config = dict(
    conditioning='none',
    weight_standardization=False,
    scale_shift_norm=True,
    attention=True,
    max_precond_dim=1024,
    lr_schedule='wsd',
    decay_fraction=0.2,
    final_lr_fraction=0.05,
)
Rows from block 9 of a small image diffusion model, named by matrix and row number. Rows with one number belong to one channel. Each number is 128 + 24 x the weight over its row's rms, rounded and kept within 0 to 255. All counts start at 0. Numbers have three digits each.
After each channel's rows are labels from the 100 images, of 14976 (inputs lightly noised), where the channel reaches its highest value: "strongest on" is what is common among them. Only what is clearly more common there than usual is listed. The data: microscope photos of single blood and bone marrow cells. In brackets: how many of the 100, against the usual share in percent.
# convs0: first 3x3 conv (model.mid.2.convs.0.weight, 192x192x3x3, each kernel summed), inputs 0-95
# convs1: second 3x3 conv (model.mid.2.convs.1.weight, 192x192x3x3, transposed, each kernel summed), outputs 0-95

convs0.81:130120124087116135135124158115095091115141115152134119074117106160101095118183131158124130072112126123117149090134081093093109138151103167126128113138127120129109142133083104130086122114105120168117125132151097111130160085166127095126147093125115122131208135139135102116121154142116124106
convs1.81:084154134141148107131126074147160129128092150141109137140146129082121119123148156133133171148124115104123131118121115102129129110125091111086116156091114127131130162136107127135120162144173177139134141108141123174159133101078170096122061137093145149121031130117114132087146160142104148099
strongest on: smear: peripheral blood (95 vs 16.2); cell type: platelet (29 vs 1.1)

convs0.31:134150139138130131101159109164090105175082072142112142166127142116111114144131142120124137085135147112154119127104123129109161088117099111111141116169104186101112131141164130152079149096118099110143144104105128125130165121174095041139083108107106121090128151125109121106139094117108116163
convs1.31:088145142149162131126116101161112122157110108118117116156144145091140126109098114097115167152144133107115105105193104094111156110143163140160137149107141109121143141136119134131094108128188139098102110143135134173146095170175120116144109108131118170132061102119162164143167066092123195155
strongest on: cell type: segmented neutrophil (94 vs 20)

convs0.170:149117123110146142133145114130127139132096109132135098130161184093096159149130070145114144105135171121117105153138124091141091131143121107097151161092128152120140110114140121115125076134166104111120143116099153126142146150079100108107071100157168124123140074126115117108152081133104152069
convs1.170:145105137117109065135110116087106123169156129100135073115126167120132135162165077107125136153121106146115111126149141134107145093127147121101127141123121116084140118118128100102094087110115129111129133151091142153134151159152157163109116138129156126082100160101172111148147172116139152180
strongest on: cell type: segmented neutrophil (79 vs 20)

convs0.121:123129137161129110125149138113152101121148109103111122109128152111120131124146110129118139139135151151125095160122143108152119157136133132124175101118067125149148148125120117134126142145101104189098149114116122075106164097095150139128167130136120146139208055074150146141086113145119120080
convs1.121:082123147108149111150121089128089168125087179108153086157119142124127116142098082125124174138108098104137131159110142125126138159121119130109122153096105106093119110131158104121101118130173119122129122100117122144150099154105140153116067126106101161109051157124125089104109128119093166141
strongest on: smear: peripheral blood (72 vs 16.2)

convs0.108:147134127115109085113140097085102118102134109126113100099079115146110141114169118158138167157105110088124116135166134149111111106089109127115091172140126127135112167113145114137124122109111110119175126126107149160112127179142160122127125156155169145192141160143106116117096099139144146132
convs1.108:116131116098164119070095100136172128090115112137149110131155146136137125120090145100100115102094117152116153124128119084140109106168138088165161127100133137100150159125112110147125114106123157138149115116164158117084183090127152184119112123118061136092141134125087138108160165126149153102
strongest on: smear: peripheral blood (98 vs 16.2); cell type: segmented neutrophil (93 vs 20)

convs0.151:156096129102109154105149126090119142129117125118130083134123120132114102116118147149147183093140138153101102092168131119133139116126115088116137083097115152149126206113152139104082103116101139120139126107125129134127127135133124125116162095134082120124144099137099129111149137108136153146
convs1.151:108155139134143160103146082108120176108107089137117115199110158114116166086080143119160152104136103137147111097143121103123157135144115127142185117119075123093112113152154152148108111120178174127131134135161103125163168104160134136104140141187120159157129163136157131149131145091136125139
strongest on: smear: peripheral blood (70 vs 16.2)

convs0.77:108093119089146103148123113152091136118114143106176152098094129156107125136104137092127122117100125101094131125131113120117130135149100116137156068139122104124106141129142099131135134106111138128141135177159111126134146091104147140125128153130126109133107138117092110141038145135128108156
convs1.77:120115098150129156137124100078122194112123107129125140137151152154122137134123090110105168168143141079157094127132165130131137129137100133127146141096134124061132100165150135160128139124137144161093158072161085129107153115113096131127141092172156102138085133153110120130119107113093108050
strongest on: smear: peripheral blood (41 vs 16.2); cell type: artefact (38 vs 9.8); cell type: myeloblast (34 vs 1.9)

convs0.47:119133117129152108175143080110147149110089153154109110123140151101120159129096170140121187107169105151069133077152131215100107137147135145122113117116110125134108123113109097159162147146148145156106107085093151153162077132144110123144117128153094137109101146117102133155120092128123101136
convs1.47:143125170137124109152143150105159155138151080150106144133124110107115114108172124113116112149110112161150112094151113173147103110112171137114145146135147137098104137172097124130117133129160150120112165114107128106146119117129111126149141130128139190143124124102142121131134072138110166129
strongest on: smear: peripheral blood (41 vs 16.2)

convs0.4:120090134147121131129138131142073078117158080155150098163118108121074104106123144078130110120138107099134173126177173131110118149125139113171133141139156116154121165118140103136136158147135110195150147159087086104116142108119164116135165155141096139156117140098122135130103113096112113103
convs1.4:178148120146148144162137164131133098115099154143124110152113131143137155128118153117118192128124135162111103102145121083159138105140099115090173133106122099117104109154115162110144132127125102110133120090145137132137144118131115128106098172145151131110107119178170121123133125081115137124
strongest on: smear: peripheral blood (98 vs 16.2); cell type: eosinophil (50 vs 4.2)

convs0.163:135109142145138139129153074124151123129139117098115105104141139122111093081118117183084162101142117164124115117112152167147096119077099135118137124140104194122109139176154097155097182126137119093123118094121093109138124109093107119116114136138124132112125173184128082158160153108138152080
convs1.163:108147168085125135120137083160160124150139108113131094134150165155150132132144185105135092142130103105102135089146116139096155115114124132118158121145070114130165159104086120146060129121144112094106097123119102143140115128112116126103138172117120163170104155121156097148148116124133128146
strongest on: cell type: segmented neutrophil (45 vs 20); cell type: band neutrophil (34 vs 5.6)

convs0.140:144084140134131068106100116141089129109126123157176182125159118119153120108093100120145164106156127136102179137143123162110105110151102144124151143112099098138084138122150119134167108108148102124137109126175131133151139106129136122110094106163130139113110129146120163147134139148121085110
convs1.140:181160095106114113157153135106132177157142169111121120148101083148099133131161108113126073105107126175133137107118113108098144132115157109138111127091124156150127121085126148114144139111141127112113155131117162128125142154118116091155141097140126089161154131124086101110115139116102128120
strongest on: cell type: segmented neutrophil (57 vs 20); cell type: band neutrophil (26 vs 5.6)

convs0.33:109164150112151126096159147072126155107097131124135107131162114098119143096111122152100179089106112144116122121150081223138136141151137145107124134137103159100154171140129162139145138166125090113114107114106116146164123132115124141158176124143121142130102126149092109132142108134142103113
convs1.33:075144174129113170124165109106151131083143189137123142138100117130136128120094151120172162158133107167151096123153114074082118108125154089143135123120099139149119088139127105113101139128105113098070131132120112114072140107159118150111128094122118152146111133128138104167122082111120178101
strongest on: smear: peripheral blood (47 vs 16.2)

convs0.113:096144145105146112088122104114129112138132078081102109122141080144161130082129148114174131176061130155116118100151142217110162107105116162127126148117127118122096107168102121151120107134099135127149125149121172163103129173131142125125116131157133135152130164123111122085140116118103114100
convs1.113:127125132138132137148122094130156145100141195160129116130130094141108087142131133127101153089155106132099132129143155084112106123117119127163107138166122121151146107067138110088111151092143170135134195128114134130103119147121187125127172118114128118137148147148095170085089124087128123082
strongest on: smear: peripheral blood (68 vs 16.2)

convs0.82:112139108115101152072143156138128145128141114144100132127129164144128090121152117158129099126120109147134128130111142115095125132144130146140140125130170163136177022137126139140135143131120133157108159126139140169121157126115133116134143125122116098106185118131161149095122135165097129081
convs1.82:134177118160136079150093147110145099108088122113145179121129130132166132171058132116156168139140121164130134103124131105153131114108155128091126137114125151100126155130135142165151096142110126135142131093135177107128146138155119078132153122134116120194136164113156088120183117082139136145
strongest on: cell type: segmented neutrophil (63 vs 20)

convs0.51:091147137110128074136135123156084152109135118120160112139140164123136116137088151113168119110137113137136127140133130173105094131093148105108147129142110140111124173135167106087097123158162087172097116102122071100158107097131096114096152111116155135131088129106110162081109160080104108098
convs1.51:143107136160133118101114165138104144172134148101136092151137126132150134118178145095117107108119140117144154119131119128168137120121095129149172134128108140120112074102136115123181118134137105107136135159089126120114113122150129114121110094146152088140114179108092118095086135184151118139
strongest on: smear: peripheral blood (79 vs 16.2); cell type: segmented neutrophil (75 vs 20)

convs0.168:128151088116148132145137145086133135054076059115121114131066124123083131150091115172120155123117121111144118118158149121103125156128149122141136120111106123119145121145135114119145148136151143136139127120120164161134135091132107095102114088156098154106079104139130095108108123085115147097
convs1.168:189127149140086116139132143132122139097096100164123128110097124151094104136116094112106105138143136174102129122067117152143071145147136134122166138101092119133085127142127110111144141100158126107134174142074187152121138077152155114104138132113142136132099173170144125116172135100113118091
strongest on: smear: peripheral blood (90 vs 16.2); cell type: basophil (27 vs 0.8)

convs0.176:118184145130103137133144115168122116133101111167134134129108153118130081159124114165119158131141105091149150130113118046116141149135120138132129121130162179144174071114143097144143101115112119146098115137148093146138129126106111091108106132108106091105134145103101135104087126136126151136
convs1.176:121163160128120164147117121116109127113088109141168117112122068124137125091086090143133171142128172130169087155117115103116097139141157101119119159109146133129147132141151133111137111137118097177122132119149150157104108141137098116103130064095106126128090128120094117115119108068125145107
strongest on: cell type: segmented neutrophil (60 vs 20)

convs0.136:157129165136110129088103120112140136136106100160095132128110127143113114106140138128158158099139132142111137137133158149101157111128167150151124130083166135131141125123151095141129127109153126151105129132123146122148157158122141091105170097139114151111154114067170144092188134126137147118
convs1.136:119139182082115147104130090111141134056154132141167094107163124116098128139111161126130127153157104182109140127123115090126103101095160139145115118154130140120148102158166079131163137106161141152091103124127120097119118105145145101138136101144127174170109117141114088140131119082147138089
strongest on: cell type: segmented neutrophil (51 vs 20)

convs0.66:116105156105133122150134146145130085093141167128111083140202178123138083147091125140085148123142125100142113132118083117101131135167112103122124153138176096112131233093138124100118107109116115150103087148117082132131129111164130107141143110093149158144129137134133132124128105148125186147
convs1.66:080108118123166130106112158168107129181163097141129133118095116096135139147145120134138113132117137167082147098140129173146081152107092113096135125156110136109141144151112144082109144097121126116137116144100156132122111071134121108093147148106135130111118100170122118141079116130139089122
strongest on: cell type: segmented neutrophil (69 vs 20)

convs0.58:143097110101162136129156134166134080130121163140151103134142165117120134105143162120108101137113139134112128131125146140162120128135153102099137087154178130098117204108098109092151170127127145139143104127100205166111133099118090161148138158111147132165085155109103132154126135079135130135
convs1.58:107153125114108117161130163157117128162117087093092115110105077201130137107125102135152133129116127125167138116173109137111116158127119103149131123130107128137107134112164114125097098113135147120148158166161156117128139134170159143169148124074132167097138170077163105118108124143115123169
strongest on: cell type: segmented neutrophil (88 vs 20)

convs0.117:103139127128133113146090110101102152132086117098087097154114131128130153092152155156153157162110128169148136102102096130090139108084145137141150156100142160108122177146109093150135129145076101114177095153090155111077113115132115164124125169126100111116145131112092119100113162129126063123
convs1.117:142118167081100154145144104111124131144115170097117107119110056137137154088129120125149136129116101089125145127121142090105086108144117148127156142126103072180115119084151149109094128117159098125099154112175130127140136128135114122109136145134136087070111159141116146137110131135145151140
strongest on: smear: peripheral blood (86 vs 16.2); cell type: segmented neutrophil (64 vs 20)

convs0.22:130145120136079115084104130085177134134162135100128143133103121148127144116174102125108037117081129087137153162108106100112173167110119116130127148125102136108190095106124152134096114118165079111145113134137137149148136160149147127140096084143129151126134136118107100149177131140136120121
convs1.22:140079144133128140110153106131144113076103152134153107146104144103122121108056112106112162077115132149106130154125156100146130130112088113142122130131122130122136130093150111163136132122145148136119135133092088111088146095180142144140162075148139126135112137118124142119100157113166110130
strongest on: smear: peripheral blood (48 vs 16.2); cell type: myeloblast (47 vs 1.9); cell type: artefact (47 vs 9.8)

convs0.50:126125149147175124091128119158152132123081153133158122102112132100105121099122191119101131124095091144109111099172154146143104106135144095102121088123144145122115170145083093092110154100126149124177117138120188170104130104084083161157158141148149151160096140073108118149154121130157150093
convs1.50:117140166127098134157158157137136120124177116102139118122090146130101150133126071132109126140137147139113151120126105130134123124089098145130105146113136098146132093110152126105090150092165122144122162120094108117152145166159153117167153162106161134131145174161154146140052122126143099185
strongest on: smear: peripheral blood (84 vs 16.2); cell type: segmented neutrophil (69 vs 20); cell type: band neutrophil (26 vs 5.6)