A small image diffusion model, trained from scratch: arch unet, activation silu.
Rows from block 12 of a small image diffusion model, named by matrix and row number. Rows with one number belong to one channel. Each number is 128 + 24 x the weight over its row's rms, rounded and kept within 0 to 255. All counts start at 0. Numbers have three digits each.
After each channel's rows are labels from the 100 images, of 14976 (inputs lightly noised), where the channel reaches its highest value: "top examples" is what is common among them. Only what is clearly more common there than usual is listed. The data: microscope photos of single blood and bone marrow cells.
# convs0: first 3x3 conv (model.decb.0.2.convs.0.weight, 96x96x3x3, each kernel summed), inputs 0-95
# convs1: second 3x3 conv (model.decb.0.2.convs.1.weight, 96x96x3x3, transposed, each kernel summed), outputs 0-95

convs0.78:143130151129155171172156152112145115116135079179133127149112090160159129136117161157136131093184160146151114179127106166114121132157104125121156123122138132119119108115112157130148147135104142127176143114122119099113133148117138127129180151163159106155112129083132112129140110160194124127
convs1.78:100156143151072120124143138146077150142093167096143115091160159099096122148143102106145106175093118130120143119168123125140152111118161120153105171129135144167159171154145127072135107085126107133127118152119119155137114131137133157146137155095125162151175121155134148145115141106111131109
top examples: cell type: eosinophil

convs0.10:126106138141104099139136116113130136147129102125101098078116167139136124123112173112141094116130084109114107168126131156132152148094141134162094140079128127099072138130084145092119149122107102158125103085139137133116067136099131140116128166154112130147101126130115123104115108162117167183
convs1.10:127146111132128118069106100135142129115140125145133140181171105105136140146140103146099118153136142142116126126150149128176133141183128104112145102119122108123171151158114140140121089110133135055129163090137133133158135097163129133137102115112125123119160100101153158176095110144154068124
top examples: cell type: segmented neutrophil

convs0.95:089059092114152125151126162127127126131154088116148155128120119131144136098117141126124088082090153093093115105123077124118096093123132135132061115124158139101104144107112104137100131159142120154142124139079127132104144077129118107160113149115143123102114090112129125114090118112163133129
convs1.95:130147150139132096122128127162108112116074100119111098160118072120132139149152151116132154130143155108081165134093087106162141145137169149106134131142120121156141118112090126148163127087167146119095117122133117127109133104148137158080124126144083089119137118096188169112122113143124108095
top examples: cell type: erythroblast

convs0.31:141137125110098162165106105105156120138108098116092123136100122100128128135092107114134105132121106101170117085105116109115169157146099165140157123097164138150173110085109107153104069082115158124138099137160126119162119172112124130129153125112101106111121139134149141153127119169092138095
convs1.31:095124105146131102127131142141141115158145152112126103114078115124087148145144123112118169139150134121133151132114160159113114171156188088077112141145110109121094122155145121095140130150139133151138157142102125121148115075148101136113103152148113143115107134131186090099101146090094119076
top examples: cell type: segmented neutrophil

convs0.69:139149144151134121151164149141091140149145139112154120113098129111091167154125123160154109137118132143134084156110149126095113149161181129123151148133091137119139119106133127141128114105115163121150153097111137113131106167083082146101197079159139138100124074151122135106160124113124123088
convs1.69:109133152190127083163117154104076135159132125152144102119120135112115176121113181139116141126127134122155091172123134135122074133158139142104120126149123142138146106094156124166135111146087124148100137107110135135140095175095105151108155118134117150104121062088128118103112126133114104133
top examples: cell type: erythroblast

convs0.56:169167145103138156114134128166139110139107140144135105081136158116108150126128083132122141128153130080119076123068136107144079136138125143117141138151101109151127151151133127134092114136170085146157107072110128107104090181132106105140146144147114115122118111109140125090107116091109105108
convs1.56:127137106088114143135088124091147159099130145128114144188158141159133089110133128123090113121134103107189150128168147146123124153163110140091102138104117107104153094154122109125129171117094148104079158147097133127142130068129169138164122104159126136136114105122120113161113129112129099130
top examples: cell type: eosinophil

convs0.25:123134092116164118112131105130098120140112122138104166102136096119141137137123117100157148145124095127135117129099172146099126142134128118130095117105121136141051130116100119068125160171107126109098138117074169155133117119107141129090121116106146118095073131096109142103138103067125145158
convs1.25:105113081173103129120174125162113150108159127151111124151132117101121146175170119147149144114122151163126112154105119136154096153164178118072165148145116106112172120104115132116115126095153134122119145145123109112171088110125093128133108134168127095128125095152168125159100122161118133130
top examples: cell type: segmented neutrophil

convs0.5:113122112128159113136115098131134088108109082158121101111115146086120154131152123103067137130127139109086135096153096106144097131142080142132110141082103146177097124108091123165100123115126095106166097162125141097142131113126111096108132111093097140101097120100143146108094100124150127103
convs1.5:129147145109134117158149136112077111128141100132086101116105135191123184150102110140117131139086145141126122122133097101167132092109123159168168105141147126117096119084103112128089149141126129113087111188151089133118091130110099097128152138132114121106135118118133121124156165107161115101
top examples: cell type: erythroblast

convs0.23:100097078119114048120120088116142108166141117136120116143129164137122104106126125153103118084127106132132115096117120124102128118074101109112116138117127109122087113100117139094099084089104134118065108082121128113105116127137113096132144129135145142117109127098123155105084115142120091096
convs1.23:110122139100111153102100114126115111126090121088148125090128178137155144146084111155131133134127081118178143147175095139140117114114110159159105123096111163130095142105112111110109095145110117120143080135126143089108149128110135118124146121142141145113164140076100125091191133103124139090
top examples: smear: peripheral blood

convs0.21:141136141108157118115151102153130152126069123097141116115160146139096094110186100117138093107133119177100112133136106099117145147127100091054109117156151100144092135098145124123095154113121160118149132132136145137147117136100118096094126114120146120116097132128134165104099089103120077118
convs1.21:146161111173163140116137143131135112126127103164112119159106123121166154137081136118120096145074113110105148115115148062114107108124108171180136152114094115107100149125089155178109121143139166144109155171116113154106109149118150118157157119127094121137146153105122117142135121108109125165
top examples: cell type: erythroblast

convs0.54:127140071130144136138146109109154127110127142120144134128161141115099139156084123132140093127071132127122126096118122127126134157125108141151175130103141111147169128176126106160122058129138152133122103085100175152177091139117111090117128182158136102123117135131096101151100147153109136118
convs1.54:137092149139100119139127110125125103135114072144068139121087114137154151129186117136148158133126104102109102145154151127139126087131120118120134125141124179093096105071103178125123140109093156113141159147188097121096125139129104129125132096125161127110124155168150115129129108123097103133
top examples: cell type: segmented neutrophil

convs0.24:104126135154112126092142104151120093091126145113163182177171102091128110103111154138090137097121133120134104143129092140172168104159141136147127092144127124133091101122119106141111135169142151078140125157105141127148187095111155108128120130109111130126137175166152125120139124110092115120
convs1.24:108143111079097102152138156148119152129078137090096111099112157132107126112128113147107127100146167121111120119121149143152151150117144093110143093133142161124170133104137149166088131095110089116095103084130107114088118130150140129181136144123126130134143129136116080162099163129119121188
top examples: cell type: erythroblast

convs0.15:108148133078150121120082127081140135150152128129137108128176120095147120119114118094128104138100107175147120089132115141119138125089163119133090100113121114127136107108120146106081145103147146128137136133122174187130123134138150113124149122124131120144104130074107142108096094080100169071
convs1.15:162102124066144158144149125118146183111124138138121187114125132105152142131162140067110146137150122142125140157145158128138134131151104137108146124120098091118159112074159092137096124155118109119114118137128139149150076167099131156117147147191165122129148119120121172146123107127120132126
top examples: cell type: promyelocyte

convs0.67:139140110100139106110152156183137142107115141140125108135127121089117137098117150125098081161067132106119090146146086110119084110134118115181154114115096108139128145129099137121118152128177148123120131083131136128116109128109125095135114081130103110099111172149127141153117081097165120086
convs1.67:152118095117142111099119082091165157115131138115125129103144135106124087164144138112123132146107137110160158126143185151133143164170135125105075120131095111124136148109110114134087093128082067094140143137123138140170160131117136137125145133096101122116117099116130108115111163100154068125
top examples: cell type: segmented neutrophil

convs0.68:130130157103136124145129134117142168102170158105093156121150148139090133123079095123132138091167169154148138097111142106151112124108087134129086138082126133117140139122131137096149111132115128106152090134170139165111103118087151093122145166157105111083119155092143128133104125180135100112
convs1.68:110120141164168105156136127107134121154089139148133152089085111133172135076160173170089128139137106147085094124104119100087135134121138110109103139111127158172140112137141157153135099124143119156095135099136119144123115141195125158126114115120114105118123126101149089176119102126112131146
top examples: cell type: promyelocyte

convs0.47:134095063101092096136102133138152119163146108130123123141150107138130088149132143124139117099096103139107100128140100113100082119086079146106149139134074137118102123135106114045108108084117133117127132111127141136114101122122105115138101118132128133169130155123108114115103080102151124096
convs1.47:116130141125107156123161139127161142125138154123156127090136140166133082129130130165091160139132144135129113128187094129158106172172099116107118161140134159147103104139122156059181132143141122127136099137097117091134178102107121095149102123119102163132113137132141115099133096103142150112
top examples: cell type: artefact