Weights of a small image diffusion model: widths [96, 96, 192], 9300 steps.
Rows from block 5 of a small image diffusion model, named by matrix and row number. Rows with one number belong to one channel. Each number is 128 + 32 x the weight over its row's rms, rounded and kept within 0 to 255. All counts start at 0. Numbers have three digits each.
Before each channel's rows are labels from the 100 images, of 14976 (inputs lightly noised), where the channel reaches its highest value: "top examples" is what is common among them. Only what is clearly more common there than usual is listed. The data: microscope photos of single blood and bone marrow cells. In brackets: how many of the 100, against the usual share in percent.
# convs0: first 3x3 conv (model.enc.1.2.convs.0.weight, 96x96x3x3, each kernel summed), inputs 0-95
# convs1: second 3x3 conv (model.enc.1.2.convs.1.weight, 96x96x3x3, transposed, each kernel summed), outputs 0-95

top examples: cell type: erythroblast (38 vs 14.3)
convs0.21:120095120099063165145067119101185111125102173145114094132105136155161111136144103167113137085059148125195088153109121117120119139114133094150158147138144106202179138131101086098110198140150099106157134168161039154104157100078151106085101101049105145123160136116094147110103152079107125114
convs1.21:124141071116136108113155132101127062098129147103182096144140098080140088170117114122158100144043130158139171154122085104104087122132102111136069066102140143065083111172088161118111119143128122181145076121179177113105101129127140160173121088075134098176131136110084080158139208133118135103

top examples: cell type: promyelocyte (33 vs 6.4)
convs0.53:127132093144117114057104157117084091076114112155112107093064091104104115092151101117131167169124084146146119177132095155153153157122132135124130113159193100172125114146178068094140110196209147149132125141143194128143138130134173095100162121069111193131084117107069142103133129120098189103
convs1.53:133090121130119138141167159164134109115132163137125175143107166133108148129141185109129195156108108137120121209110168117118113138125186117177119106140181103158087103126142060119096155118097070184152123083086186120072137149109146081140163107087109142118102112104127175215040118113112147149

top examples: cell type: artefact (46 vs 9.8)
convs0.56:110113124115128122120130178193077163106205137146112105139192128090094172097203132153127130116133161128111144150100100165186092136098180079120098158129155064081106144144126129142125109113129145128071120181093117092186087093176112104155076083094152147108139174152144077168128130137103112082
convs1.56:168112127142118137122096101146103132093126167176080107080138156125075170125043148165124117010157147134112098116138074093127119091151141145110126139054167153125114108136172158138123124118094145081160112159147124128165194143080169107112149110108143151124070168159069133099174113152101109146

top examples: cell type: artefact (26 vs 9.8)
convs0.87:154106130112000145102142170196134150179093095128092177117089110148132124103135152124102142161093142237173117077134085112109129128093161102138141133084089110121136107122147133104113143161120166134108153105141138167105135084117101119123097140180118131112195117151134096132171082105114105125
convs1.87:065113076143070124144160071078103139134130133112170127138128136138111126184150120104117137107142121149187096168129136171104146173086131118121092079112131126205119122142136132099151187113128075124195087089194203105122146119103144143193140119161158126087102129151165142143047105167136159112

top examples: cell type: promyelocyte (34 vs 6.4)
convs0.3:091138086175128101148130143113119116122107132226097099128124136128147135110117155104144129109118074133096150109079113080119103095102147120109055118144109084156129199121090180196171079098191171127142121103129117109084155162113129115115112131167132205151114093120083158075161099101055144130
convs1.3:121101118148142142144119070143130096148113092134120160133117149131159155164120163152108143118114121170096095174108121134096142131118167113177102154173105092129152096183117120122105162135133133198177128110080168131074135191075098040194160097137188185104156192166103164130083113075097118108

top examples: cell type: lymphocyte (37 vs 15.3)
convs0.77:142135118115154134194119081124154131131109168184089120119087122059112116230143126150096121108105070136120124120106148100113181122129129148127143150136165146142237141137139105099096160119170106106205133090119133144111134145087171158135142153135136153107135114176117107052173117082092072151
convs1.77:159140111175147105149109119156151139116158109079142145147150143185159121070095157132087096102110119060095153152104174193148108139086131173128126126093138095112073118193080123133128119143019142111070137116168140132093138123155078127062141101126112114131117081101091156119088084088142175102

top examples: cell type: eosinophil (31 vs 4.2)
convs0.86:135195142094198138148057154125148093163129086090143134143177153162130131074066115106033142102103071041103122150127122136108108149175146130154143107126179119129179131136126140117115100168109150127066136146086087144155095087169115096132152119178138135108152139163160166120133105123111178151
convs1.86:096134160098159080137129102108098108100133149103120116116092125159085175125163053129059160110115123108121138131123099120154145180141114147167074166095098114125114145107151089112074075139067127154094098094048109147111140070129099105183055142070090180128092116143130160173125130139162181124

top examples: smear: peripheral blood (41 vs 16.2)
convs0.73:164104099199055126094101114208135154050072123175104174138157131146088136165158095107145098094136095131116127101149119138105101126097106131135177131148111203170154146121140155112127092104114145124161190121115047162093124184092109122083141076143135103088166128131129181133127132089135145122
convs1.73:079077082129137146153134173170127116166086157156083093085064132144092068102156154126071112149157169128167126146113130134114108129123135092177102136139092048166145099137096094147131173135104159104147054090142101087056135112156092122152152089077046125148123097135119153095101112130132129118

top examples: cell type: segmented neutrophil (56 vs 20)
convs0.69:104100130122107131090164133095080078078084156151152115058104119073165148116100146174087118165117136063133132117167158093122141129109098116100102129194113143141102143101150160143143140203183131114118147156112145154249119086102129128067082072124141120173125130147119113135096145175123110112
convs1.69:117127143063116090088083117186109107125161100116118113234137136147121105145108109124154165148121140155093096095131110166133095121110085132136111118080074141077133120151106104184106078121114134123091101136167143118092149098171080128084143099128105049160183132074106075101185123153152069099

top examples: cell type: eosinophil (96 vs 4.2); smear: peripheral blood (46 vs 16.2)
convs0.24:160153143154116148137166136149154146152148171165138168114145111103121106087201104159141121147170125105146161149104119093097151120067111121122143168216210170113099104143136222115103115159064137103089129101105117146136129102057159115142132169143139161125170129119099126107110101069121153050
convs1.24:088118105133142137107151106134120114113106148084187068134112109176102139127171132110068156154059067134101118136141123163126152152107115108141150080102114148177131111075087107172091138070207096151115120095084120153047145154179064121083107104133104141143052166099097121144151132119144148103

top examples: cell type: lymphocyte (34 vs 15.3)
convs0.27:112126133109155102085100117151192132140106162194065102089121130120134167193106160100091195113161158127137134060115129133125156150144040097109077120089117103125135139169119113116146128140188096167220132089130096122102117126100139121144174126135079111137126128119102152133160071049147139144
convs1.27:168144146099158104114098144133104075110167160160105128097111143155159106111130065135091112113135109133102101127127138066160110145054118118145083154040134058111133121109054114144140106118031171117123132114105131077070158175099162136097132097074153125133157126106112177141094139144149182100

top examples: smear: peripheral blood (64 vs 16.2)
convs0.34:127145152159094144143153127134104125128097144159176105182154152133120011157187158185152149132102097112181211220133155110118132094083190139128155145179127141102113132110100173123159106143134159171117128106089175170078123160161117119144148121118134103181111141103093115158120154111119122099
convs1.34:028064126173154195130164141098083091086106130118162125128120123095170147105168127099115087150110137135083164105180078149140105120091094104095100112143148058159121032140118136132140127087116070134137146175132085116123078096154103108089128086103192146101099134095144128111146123116133132138

top examples: cell type: erythroblast (32 vs 14.3)
convs0.91:156064077096100148133126112093111099137148142148160099176077120134114082100140150127144180104179114098134142103198123136100144134138075113117157146178175135120173080134185096150146126159160225085159126161122109176089143103157140139115158099129178103137081121108088084112068092100110109081
convs1.91:103129163127110211120141125081105159117122126094147198082143150139114163134135095105106159129076196211069166184114090153093108139166145123103122138135135105169091168150118133097126198088122106167120125154176158181107103095113167119158125137122094135109170164101121185113134137064165103130

top examples: smear: peripheral blood (37 vs 16.2)
convs0.58:166170143139090100195120186115109094101128123186152138132122127180106146086206120138168138190162102163154139170142164102158160097050113146116132136139093139056101124089122116101149072118106150120104090137152119085129173090147145165099115086108129101138137165159162103147137199197142123122
convs1.58:133092113173115100133104114084124083150145153122119197154123191078137107076094135128160183069093076135126123159070108158154159120069145086114173104152112118087103133139147125129113124103123113094196109200112133127164114114072124156044118168149122150084085122178139099145128075124100131099

top examples: smear: peripheral blood (89 vs 16.2)
convs0.23:145129160122089130157154117125103099100169112154089134136118138158103103104143109136066151181137107177119159180085212176109104088106084088150100152055119128119132164106172079135169128128060130078167142035114174147126116158132169153112138175115067128119125109125129100131136086104165158159
convs1.23:147198121117048115133122168114142182154108152136127149161155146114115159167108118160164123067106124158215128132126095053170144166158156194110138091174099109157144137148123200145135115175167185118119124196151108107131125091142131137150136092144149178151132157156096161176132182125131107140

top examples: cell type: lymphocyte (52 vs 15.3)
convs0.17:130132121104128133099118119070145089156136186147123109097165151101135133216120106111091167137048193160135125138136103099098108164169077104128103176118106122137169128110088091095100129094166135091098132173173112170135101107136123102134127190102099098115184120150051141110212134100099094103
convs1.17:132138097094180065129109133171169161122145131148116073130141107106198085060123147098091085101099084119123172199134057082162164089144130133109100134092127108123097120154103204158098094135102081132113147125157078135112132125133123101059174162123100107141125132192133097163165138097149149141

top examples: cell type: erythroblast (35 vs 14.3)
convs0.48:112089107102132107121122128132161078126124111200090107165112153085142180148125141134105086098087058150120066125140124124138122110116081104054137151116156235122150150115167142135179116069171167154071160113119132132091172088120142118157126150160129099088076094116117127176092118078156114096
convs1.48:163103098112168152148121104141090135131115149100104148080154108113114100088112064137169102137118118121070136143132115106121113117155122149138180125134040115104098110138108115085078185086131108108104068157162125093084112141127150169181048106124097052142031178134152085105123105118091121139

top examples: smear: peripheral blood (62 vs 16.2)
convs0.1:084138162131140103143112090040096090116110163177132134144095132157167098176189177121135153114087125116096097104175142107127105135138113118119187121113132150176104135162141117093168173130190097114105142111151211154192133172164141142132124100143168094152092141169123129080119130219124109169
convs1.1:188120143111115101088143150170126122117154094136111118143109141080120140131080108092117097138142104062126152130079157110127111067171120121110115169146091125051138116100136102150118058087109194109068108084126088061120161068161128159081073099100129065130085100103133087140103138158094092105

top examples: cell type: artefact (28 vs 9.8)
convs0.93:109163166140090181129097150094174180099142128130162172128137142113117104119108143132081170129000120137131149121139147103128107129127094098106103149130149162160088162114161100144099112185142137146116124126117080120113145115152095146124121113117178083165101166185102106173119045072184165116
convs1.93:096085066118117148091113152113074119159163142115177088192092094131146176118083143139174059153176138191116135161085114103139151115088121148138137110128136174087162083161120183106139149100131109109150134087133125168098140136116120073063133086144093166110108208115099136126119178109155077151

top examples: cell type: artefact (31 vs 9.8)
convs0.43:099153140139136122139093151124090127139164105114113108151107131125128111125203141051198117131169166107089125190113101122100094111085134112072123127085127147077097146147148142137118167164123216162104131166108154142110205092111105125124136135123209145097114161142147157096080150223127147151
convs1.43:119122132028124127093189114125120106136122158144098195091169129118104156123146124148103159163063110161137152198127115113127126090126157088101115109191137146117158083174119110093072132143081196129087131161159084181161117087151075110135140098145090158165144130131115125126132115043120096105

top examples: cell type: segmented neutrophil (54 vs 20)
convs0.74:087111123091127088145115160133141101150091165177155139090119071145127191127143150151133129155112130115126184120131122123133086101111137095144104179055090119172168153090147109131144136122105141133190140169097130076065150132196066188164193132141120121162113131092132186106055085096114158156
convs1.74:119153144157135154118064128155079154095102061152112146134121204220137160151142090137165081103160126123156130176088117153110105194152082176117101082165171119138113143141128119076159094197126143084092137092095102136159111140121161098103106142087098141084116092164167110147125129109142172167